Rows from block 13 of the encoder of a small image VAE, named by matrix and row number. Rows with one number belong to one channel. Each number is 128 + 24 x the weight over its row's rms, rounded and kept within 0 to 255. All counts start at 0. Numbers have three digits each.
After each channel's rows are labels from the 100 images, of 14848, where the channel reaches its highest value: "top examples" is what is common among them; "place" is the part of the image that holds the peak. Only what is clearly more common there than usual is listed. The data: microscope photos of single blood and bone marrow cells. In brackets: how many of the 100, against the usual share in percent.
# convs0: first 3x3 conv (encoder.blocks.13.convs.0.weight, 144x144x3x3, each kernel summed), inputs 0-71
# convs1: second 3x3 conv (encoder.blocks.13.convs.1.weight, 144x144x3x3, transposed, each kernel summed), outputs 0-71

convs0.57:151155139161085160138135131108141128151150127125102148120135111135176135132102029128179188130082143127141135151141106134122109134099098163118096123067135129136113146139140086120173130123146135151133098151137132122124
convs1.57:159060125134148122109104133130110125151102110100146117135131106107091172134107169143117112100165129158098094133106126105134149114136137151114146131133167131093117134141117178103129113141123118144100156144111154116111
top examples: smear: peripheral blood (44 vs 16.2)
place: centre (29 vs 11.1)

convs0.72:127080134151135135100142111105125141107109144115158120138146156105120096141088120120106050160150131120107151114144154119114187162120154129138087106135093111050132121136104116151108082128121130127113105128129172118149
convs1.72:136124142125152173109180164116126130142182118114125130136103143111171096113084133155172146096102142143128106139141129130121123156175165133113084173105161140126128108100120126137147113112141140105141125118127119101139
top examples: smear: peripheral blood (37 vs 16.2)
place: bottom left (30 vs 11.1)

convs0.118:096097095109130078134129097126124167115106133101132103109129106151079138098098140114092057161126093088105146124113110103118100106118087116109124166146104125087136123104111132153060132122097146119129129133091120127136
convs1.118:153055128129099140145119124133126134148173133144161128141152137159114159130133233125125179137086147143135082180126135133124104114188135144114134108143135137088114154103126154116149122137122157170140109157116144148139
top examples: smear: peripheral blood (35 vs 16.2)
place: top right (42 vs 11.1); middle right (31 vs 11.1)

convs0.105:140091146109082164114108143128136126147152094129138147136121137105149134129101090146139139109066146109125133109122130136126107145096089171134115125066151149157134128116122101120155119154145133159134101127131131152147
convs1.105:121117103099117093143086100126095151139072108158108125178145118115106135105114157132121142144196125153118119151112131097141115132133123152114189147133126149112111099128125152130128119147157100128105164138111146147098
top examples: smear: peripheral blood (64 vs 16.2); cell type: segmented neutrophil (42 vs 20)
place: centre (37 vs 11.1)

convs0.83:117124152136111135125123138110105128152105122150102117125159110117155133142102120136101129128095144119135136118119128134129092124091034204125085135134109160128122126138105119126127124151143108130141123140145134155132
convs1.83:109087117119115108138106134116124160125092111119148135134117112134103145122158117119071073132129123115101114131126077089160120133191122125137153128117153135105168100122133114128148130144146084135139153133086129127124
top examples: smear: peripheral blood (95 vs 16.2); cell type: eosinophil (43 vs 4.2)
place: centre (81 vs 11.1)

convs0.69:167153139145129148167140146130154134143121136155109161130137145123177116129132138151164153129128138117153125151147159112122147134160085134139138107130138154066094162148155148124143152143167120132145108163143097132168
convs1.69:114116065103096139095125117161102118102116132081125129161134069127137147123133118137121099087148099141117118113129119104110116107115130153140082151121147133131102095133127157116161120153135159099086106112106128126101
top examples: cell type: segmented neutrophil (45 vs 20); smear: peripheral blood (39 vs 16.2)
place: centre (33 vs 11.1)

convs0.11:068111077126118117156109090109124154128149132103134128095136147093120125077114106126105103146094079137108109119128081128111084111093104118136079187105100106124087115115127111132106117134120132129127170120154134145111
convs1.11:105139110138119117170112078149122091138153089124125155133091103120115118134198087151124127080065179118108137117132102146136090132111099138105141101117125110147149147101144165127107149121128125122136133131111107147133
top examples: smear: peripheral blood (54 vs 16.2); cell type: segmented neutrophil (45 vs 20)
place: bottom left (48 vs 11.1)

convs0.56:141125059096129129160129081102102108116150080128134133129149137098162131065097082140131138082115066120117104130136144131103093144153098133128167138130133141052096101111099122106136145139166165140153130110146133161140
convs1.56:093157078141111086156112091148122111121116072106099125122072110113140124150149128156147110144109145159115124097126097126148121098071098141099152128108126114172131097115126123131116166109119084120126160131105137158079
top examples: cell type: artefact (37 vs 9.8)
place: centre (29 vs 11.1)

convs0.67:121108078118143108141135082113105151096123125132120137082115170146144098089112126148106126052119095058113085097143105104128068087130086107133124139127107151099123111132127133138112125143156140149149102095113094139135
convs1.67:111161109162113118160091141175118113137138073119126141129123134154162100137158118132161111215098141117115124121128101120110145082091116143110151126184142141150102141131133166099113177134140113125125161121115133176166
top examples: cell type: artefact (30 vs 9.8)
place: centre (37 vs 11.1)