From a checkpoint of a small image VAE: 2.78M parameters.
Rows from block 4 of the encoder of a small image VAE, named by matrix and row number. Rows with one number belong to one channel. Each number is 128 + 24 x the weight over its row's rms, rounded and kept within 0 to 255. All counts start at 0. Numbers have three digits each. After the name is the row's rms in percent of the matrix's.
Before each channel's rows are labels from the 100 images, of 14848, where the channel reaches its highest value: "patch colour" is the nearest of a few named colours to the mean colour under the peak; "strongest on" is what is common among them. Only what is clearly more common there than usual is listed. The data: microscope photos of single blood and bone marrow cells.
# convs0: first 3x3 conv, stride 2 (encoder.blocks.4.convs.0.weight, 80x48x3x3, each kernel summed), inputs 0-47
# convs1: second 3x3 conv (encoder.blocks.4.convs.1.weight, 80x80x3x3, transposed, each kernel summed), outputs 0-79

patch colour: white
strongest on: smear: peripheral blood
convs0.73 113:136150108129144109136128115152102127149124112135144123177135110201137192104133133156115127104156177095124131127149153124166153140096129138114112
convs1.73 093:132136079170128109106123158120101147129154131127146147085120112118157134094130126158120136158128115133186093113092163129116140129125127132136104132135131073061087146135118115129143138128119086138079113082146121152128140111134132175100140095

patch colour: purple
strongest on: cell type: segmented neutrophil; smear: peripheral blood
convs0.61 070:130156107154136141149117149115112124137118144138122151085105125076134030118133133151118166141147126125134127111156121120077150149130130106127136
convs1.61 074:080132140131118084120153106147123148126104110108092140146093130123094128129139149127133110171086131110072101087108117158106118090120129103086057119147141117115160136126075108136111080156108119130135115104132116128094134116119095136134131121

patch colour: purple
strongest on: smear: peripheral blood; cell type: segmented neutrophil
convs0.50 107:166124084134133109143108113171130114122097112092109130104148113108105063123136083144153138101121128114117133134085122096111126096125104146081134
convs1.50 105:173132151123131116116135147203087152124111085131153122111130111136164131128130143150131135148124132092090140117103127148118123124124147138133088119156148125102130157148088164060135117130096134064132127110123116128124152145094116123118107071

patch colour: white
strongest on: smear: peripheral blood
convs0.71 141:145131121124111104118129117137113120134136119127119136187133127200128224118149107163133139111156147126125119132104131130173121115115132142108122
convs1.71 128:121129055157127121132126169113112132134135134126152126086105127113144115097134094149108137135115129122176084110094160118141123149124100118127124124134122070057083127099140138143142141134137070142104125076116114133137103140133135134106119095

patch colour: white
strongest on: smear: peripheral blood
convs0.56 139:130150075113125103135139103140089135133129099111096140146133097141134152108134095135136123055137136107135129122109149133125121090062122143084134
convs1.56 113:130073116133154148131091110112131141127148156121167116133142104109079118130106135136076159130131084118155125138115117136161136148105127138125080100108168117124149132081102147124165117152112125116102103118097141050114115159148127138155100131

patch colour: purple
strongest on: smear: peripheral blood
convs0.49 034:124148162158123150116167112078095142114129145110153091095141125132114169081128148097162135147170127123127129135154167108130098109121132098161114
convs1.49 100:081116135142088109101160139128118137125103145123133128118109088121108104127082130126133144129124116133112138133137119162116093097118118135186151126090110125116132120122146194154115138117092117169134128100070142087198114136134125162156151131

patch colour: white
strongest on: smear: peripheral blood; cell type: lymphocyte
convs0.51 103:135137125141115125145125148136110151143132157165141160177113102154101163119093152146112129124203170113121139149145153148172151137112152128151127
convs1.51 098:097116107189130119138136174083102151135143115132129129071109151125155161111141105142149135158114138150153133113086164110130141140139131159148126107129144109091051121128112130113122150157122124125089119088140142128095116116126105159098136086