A small image VAE, trained from scratch: 48-pixel images, adamw at rate 0.0033.
Rows from block 4 of the encoder of a small image VAE, named by matrix and row number. Rows with one number belong to one channel. Each number is 128 + 24 x the weight over its row's rms, rounded and kept within 0 to 255. All counts start at 0. Numbers have three digits each.
Before each channel's rows are labels from the 100 images, of 14848, where the channel reaches its highest value: "colour at peak" is the nearest of a few named colours to the mean colour under the peak; "responds to" is what is common among them. Only what is clearly more common there than usual is listed. The data: microscope photos of single blood and bone marrow cells.
# convs0: first 3x3 conv, stride 2 (encoder.blocks.4.convs.0.weight, 80x48x3x3, each kernel summed), inputs 0-47
# convs1: second 3x3 conv (encoder.blocks.4.convs.1.weight, 80x80x3x3, transposed, each kernel summed), outputs 0-79

colour at peak: black
responds to: cell type: erythroblast
convs0.11:127112135107120150141124138129171127132122132117177117131137150129147129129127134113125140149130207149127117135114135116125175226128126111145124
convs1.11:111128075108120086134144126130123099150102145137125124131135138119130139211142118146106101130099114109162152092078121137139152152156152132110092136109172113112163139149132142122123105139107053153112093130155132131126164103139097139127138128

colour at peak: grey; black
responds to: smear: peripheral blood; cell type: eosinophil
convs0.52:088114090123146130149124120153134125135120131120127137119135113130131130036120132082134067134108124118160127121124120125055128129124121131109150
convs1.52:147099113139168125100120114189149104142123118146127126165102106141085135113159127170129103111128101175122121103139091138150135109124131116116124146130115140126180091118102135133149143090067123091168123140150097126099105102132140126152098169

colour at peak: black; blue
responds to: cell type: segmented neutrophil
convs0.23:120115097140105139170148122153125141130178169074168137138137126135123149154129136119152158120218141125154118127121150122128125134133153113125142
convs1.23:093113120142117089123194164079084145157129112118125144149122125115148126151156130125117134129096185105151126111116126113112143116111168146156086112127162136111138151116146112117116124151164106134156116118128131121108119049128116183121118142

colour at peak: blue
responds to: cell type: segmented neutrophil; smear: peripheral blood
convs0.39:121117150120121138112126116131135158136127128107141117034128133083133037143138135107102137138127128127112117127130131119113118130171111106142129
convs1.39:086120160136095060080154154100115132125081137117095125118125133083167125137135130101159102127120124121089116108142126146061170096131141115115117126146068141109115118111118116130111107154132134151158137123148126133117144101110126147122171113

colour at peak: white
responds to: smear: peripheral blood
convs0.42:141132156172134094115131128131110107130097123133108143191155117138091144144121147184144149118136113119114156153170116149184104107097138145122138
convs1.42:093170097112142148180159140145125113116128137127110133092131132162149135099167103104118123135150129075127118115121152107121135140153126132122136112137154095116049107137143115162139139144145123149046128104148132141127126138122136105105131073

colour at peak: pink
responds to: smear: peripheral blood
convs0.79:140167089117122116150153117139114097117141081135085123128117121146143050127134146162120160114132123128176114142151122122161139118130087153102125
convs1.79:177126105116155139160135128160122131092153073119118131145106115172124158111138140134145139157130139095106116095147122139137176138142148141119107106150158133114129127096084090080127125120116134043098118125143116098109117146105132127102095108

colour at peak: purple; blue
responds to: cell type: segmented neutrophil; smear: peripheral blood
convs0.29:096129136114140135118114119131131141125133140128108131044127140083117028122141118108136129120129096121115122124128119133101092109149116114138141
convs1.29:126167182147110091113138150116115155133081111130108126116097148095181135092141144091180116135146125123071128119162109132089150101134149138126134121153079153106098125144105145109132126117133168135157149111143128171127156108105139124105125111

colour at peak: grey
responds to: cell type: lymphocyte
convs0.75:154135132149124103150142138114153119131189141146127148059137136085121060155142130093117152139142131139125137173139118131094148116124115127121149
convs1.75:129124125128101076101149155111169148106089089083122138174110132120140123147110165110159114126074139107115141103154096092109096124137096126140124129084110133124153149117097148085083096102117122133153112133131162147121119120119115168112158117

colour at peak: purple
responds to: smear: peripheral blood; cell type: segmented neutrophil
convs0.19:136143100079133121144115120098140151125175110136121110150102177118153156177126140081094166136163112137125153144112092121112137126107139139165124
convs1.19:134103119129089114122153128090162135123142112121141170149135163084110110125138140151144142113101117129134147100149123160146227151117130135126127126173100129107155122108147096102107134164096118091134114109127118117181136113154156101119137156

colour at peak: pink
responds to: smear: peripheral blood
convs0.78:134115094086130075163103130152142105160147093160122160165111128130156097178122129165099122100118144147118119136114091146120157137148139134111142
convs1.78:136127119111186133148122125123130147136153123125112112146163162172139134132159141121128138132121135118159114099119129094134165166128133111069099126171127140146139119121105082086116102172175124108118110122184121135066128132146135120091108159

colour at peak: blue
responds to: cell type: segmented neutrophil; smear: peripheral blood
convs0.25:136138086127131127158130108120141141126090158093181120133132136132103130146133131128129139146218154123124126125135136122142117129116126126113208
convs1.25:100128110132129101139195135080120124146139105114108165139116136143133153160174130148099125127068133114114125117101128120120140132133161150171093115133154145154130140122153086113098110162151103124154111135123139099124110071132093187113120133

colour at peak: white
responds to: smear: peripheral blood
convs0.65:149146082131117083123112113127118125137076134137119130164140131152095123108129129193126148108156146127092151128155133168168132103110118168103107
convs1.65:123154118114114156144128124129117122131157137127118162089163106137131132104166122109106123137148114099122126120116127141117122156141137149137111098119183108125059113136114116135151132137131133125016117118115134120110115115120107161114133056

colour at peak: blue
responds to: cell type: segmented neutrophil; smear: peripheral blood
convs0.60:130139137166136146096133107131144147119157147115147120106137121092165061132134192103120151111136116130162148105151182139097129139130150125140149
convs1.60:124157134099130082098159135120140117126108119092089124143120147126103142114080156110149100163092174058124138091139106138141135097110125133094123146139159122159148136094116096137102080143135094094146117087124122120092118115117132143142144149

colour at peak: purple
responds to: cell type: artefact
convs0.12:130142126128119111139112111131091134133138108112093125096113123113110073144134082139139151096121066117122133127138138106137056069137126136135120
convs1.12:160129177106117099106141129129076168109091099094136115122117113115137125155099128044131139143122141104088126133144132148094118119106127152150130080130134120080104129143113158088125126118177162118110115119111115141114171137110124107117122115

colour at peak: pink
responds to: smear: peripheral blood
convs0.3:119152057134130131144153099126133110130191117125123135135120120168153160072141111121108087113153157129130095124128075133133142130129141151129129
convs1.3:128093118164140086090099120138175149125129138132160118159117105112122125128071158174143129110126134164174127100143122136135087126083143110108110132094117101090167133134130164085109144112100083128132112110130126157098161121137142141127129161

colour at peak: blue; purple
responds to: cell type: segmented neutrophil; smear: peripheral blood
convs0.38:113129131105131143124132123117159122120130145120120114011132137108120050118132120118134128152136119141113116129117117122112111122166129111120135
convs1.38:090150156158108080100139156125129147138080126136093125120088151101176131099149146110162096127144137127085112109144123129076152091128122121131116136144043151103123118136115129133131125122118153131166145109148129167117124108114135136109146091

colour at peak: blue
responds to: smear: peripheral blood
convs0.58:123126131145113148137129117122151172125086173121192114119115104116059130114112125133142127136172148133103143138141141171116106140126139120163167
convs1.58:081109120163111093132188121106114126141119138102115143121094115138126123138104134116120114136073141147101118117102146157105141116095129133126109129116144148165113141109160111127096127170145107143163101140106135074125088066122099181120154112

colour at peak: pink
responds to: smear: peripheral blood
convs0.44:107127111131134090099147123124084086131148087107085140134126136120136140119134100115128121090101101109136117129126119132115127089050122134073131
convs1.44:136091124120144167149106096115152135120121145124186097157119116127077125122117130110086182116137096107140135146139078102188121154116131151139104119117164130136146107077100139114137124116113138138128093128125162066139117147139141104147107135

colour at peak: white
responds to: smear: peripheral blood
convs0.55:127140115161127126139114146107105119128129115145133146174091134149145146107101128186122157133161160143117123133132113147222158147126131138137116
convs1.55:102160108157121127158146186111110133130142132140128150083134115136173140080167108135132129144146126118132125113100172124129114146157140134126113106133152105075044122134125129140136155132141119124085128080124146130142135113118110153109141070

colour at peak: blue
responds to: cell type: segmented neutrophil; smear: peripheral blood
convs0.6:101139144133129113128135118125106105138110128088118142076146125080114059140148123103117127117161141132089139148100138137068128128105114087101119
convs1.6:198140164130150119104105145149119117102104086138133100137126140127134134147136159114134142122135151126112181137094089086111145133148107136125143148179105145116127137145088080065145097109120159094103127158156126125097140137128125102107113137

colour at peak: white
responds to: smear: peripheral blood
convs0.36:165145112171134111156126128143125123161138109128118150143106098148140145095125125122112100142212175114155133152168101106130115120160145124144126
convs1.36:116140138163151116132115134136121146141163137137130152111138137166144107100098142150156134142160143142158164117090148166119125047115160153130101120079134107124158144139127163136079175109095110096077130117140157128116125144153151149130119136

colour at peak: white
responds to: smear: peripheral blood
convs0.4:106120092146115099127148129145137134126179109164095157129107127107152134127147107060137158123114095132159123156116111140062134096129120127105124
convs1.4:144126122163178122115135160133186123112125106129155121180099111133139121108124139164134135099117110140150136120151116099157103113121104133151138148129134130122187126117145139090109133076086130078173131143145145134146092103164166148131109166

colour at peak: blue
responds to: cell type: segmented neutrophil
convs0.59:109135149116153180115129128126132127144161171138116135041144156096140067120127124101135128138144114131128140126139120150076101143130128140137133
convs1.59:116158133167110054117159163100144124133086115137088099134081160112128113108134144161157077139149129138122123088148097108138138122122129122109152147152098143143128154139123108151117165100101130164148153143147132150128073119127154144103152130