{
  "model": "image VAE",
  "dataset": "microscope photos of single blood and bone marrow cells",
  "train_examples": 194171,
  "image_size": 48,
  "crop_scale_min": 1,
  "horizontal_flip": true,
  "bottleneck": "kl",
  "downsampling_factor": 4,
  "encoder_arch": "preact_resnet",
  "encoder_norm": "batchnorm",
  "encoder_activation": "relu",
  "encoder_depths": [4, 7, 4],
  "encoder_kernel_size": 3,
  "encoder_stem": "single",
  "encoder_avg_pool_shortcut": true,
  "encoder_widths": [48, 80, 144],
  "loss": "l1",
  "latent_channels": 8,
  "decoder_norm": "groupnorm",
  "decoder_activation": "mish",
  "decoder_weight_standardization": false,
  "decoder_widths": [32, 64, 96],
  "decoder_blocks_per_level": 3,
  "decoder_block": "plain",
  "decoder_attention": false,
  "decoder_upsampling": "nearest_conv",
  "kl_weight": 0.001,
  "init": "xavier_uniform",
  "residual_init": "none",
  "optimizer": "adamw",
  "lr": 0.0033,
  "beta1": 0.9,
  "beta2": 0.999,
  "eps": 1e-08,
  "grad_clip": 1.0,
  "steps": 12100,
  "batch_size": 384,
  "epochs": 23.9,
  "lr_schedule": "poly",
  "final_lr_fraction": 0,
  "warmup_steps": 240,
  "weight_decay": 0.1
}
Rows from block 5 of the decoder of a small image VAE, named by matrix and row number. Each number is 500 + 25 x the weight over its row's rms, rounded and kept within 0 to 999. All counts start at 0. Numbers have three digits each.
After each channel's rows are labels from the 100 images, of 14848, where the channel reaches its highest value: "responds to" is what is common among them. Only what is clearly more common there than usual is listed. The data: microscope photos of single blood and bone marrow cells. In brackets: how many of the 100.
# conv: 3x3 conv (decoder.decb.1.0.conv.weight, 32x32x3x3, each kernel summed), inputs 0-31

conv.4:482529455535495487485491506497497558473501538498485485509504529527506460498511490573510496506502
responds to: smear: peripheral blood (71); cell type: segmented neutrophil (65)

conv.12:476471536462517516489482526537496484560501490514518473506461515478494524497556514500472518488488
responds to: cell type: artefact (27)

conv.21:505514461534516506494502483423495536425507510492493518479511491498505508513478470515506481496498
responds to: cell type: erythroblast (67)

conv.7:503485524456514506508558505510511499525510508508433447513470497508464517492503490469491534511499
responds to: smear: peripheral blood (50); cell type: myeloblast (30)

conv.9:508515483519495499500485516485419531466494497474509533482503532478537493531524534488530476495515
responds to: cell type: erythroblast (83)

conv.29:479504518483488510505487523476498519505567501511528459477520451491482478514485521478491564492510
responds to: smear: peripheral blood (80)

conv.28:477536458520504471486483497465477508445458484489512502484518483512505509483516523521532449465511
responds to: cell type: erythroblast (75)

conv.6:522503529491563504505489505487464495473489476486474522494508513447520503498544510518486552534513
responds to: smear: peripheral blood (96)

conv.14:531538476507524537498497555493456483503550471549497486507487492479503539497488508467485501507495
responds to: cell type: artefact (46)

conv.30:531525495487481504503535518561497466527475466520514506487484514496531514523516507538560474503493
responds to: smear: peripheral blood (86)

conv.25:526527503471520522500488512504469456502489464557486531503517512449512483507523484475464488537501
responds to: cell type: artefact (42)

conv.22:490510485535463478528494494491478496510515485501479528530485545483441535508532500512507511560501
responds to: cell type: artefact (37)

conv.3:528518487546492495512496482440497526458562480483494527491500506488490502491482479442514505504499
responds to: cell type: erythroblast (52)

conv.23:511460548495527495496482498544487471523547463477495508496544501473542487504492493497549490505504
responds to: cell type: artefact (28)

conv.5:497489491494495505512542489529522491533512539530523490481490469549487506452475503455468470467497
responds to: cell type: artefact (41)

conv.10:431521488496517518487552474496482483496498522502513516486477460467514522546490513533509471488514
responds to: smear: peripheral blood (51); cell type: segmented neutrophil (43); cell type: artefact (28)

conv.11:536491554511465487478510469503503501495512496444503508481492493510550478527477507529558510495504
responds to: smear: peripheral blood (56)

conv.2:512465554464489522502522486510514473508512493474480509474442488487481491492496483482468548535474
responds to: cell type: artefact (27)

conv.13:502519474498526537493541520470506546477455477515515446502451506511512532499517509501487532495495
responds to: cell type: segmented neutrophil (68); smear: peripheral blood (55)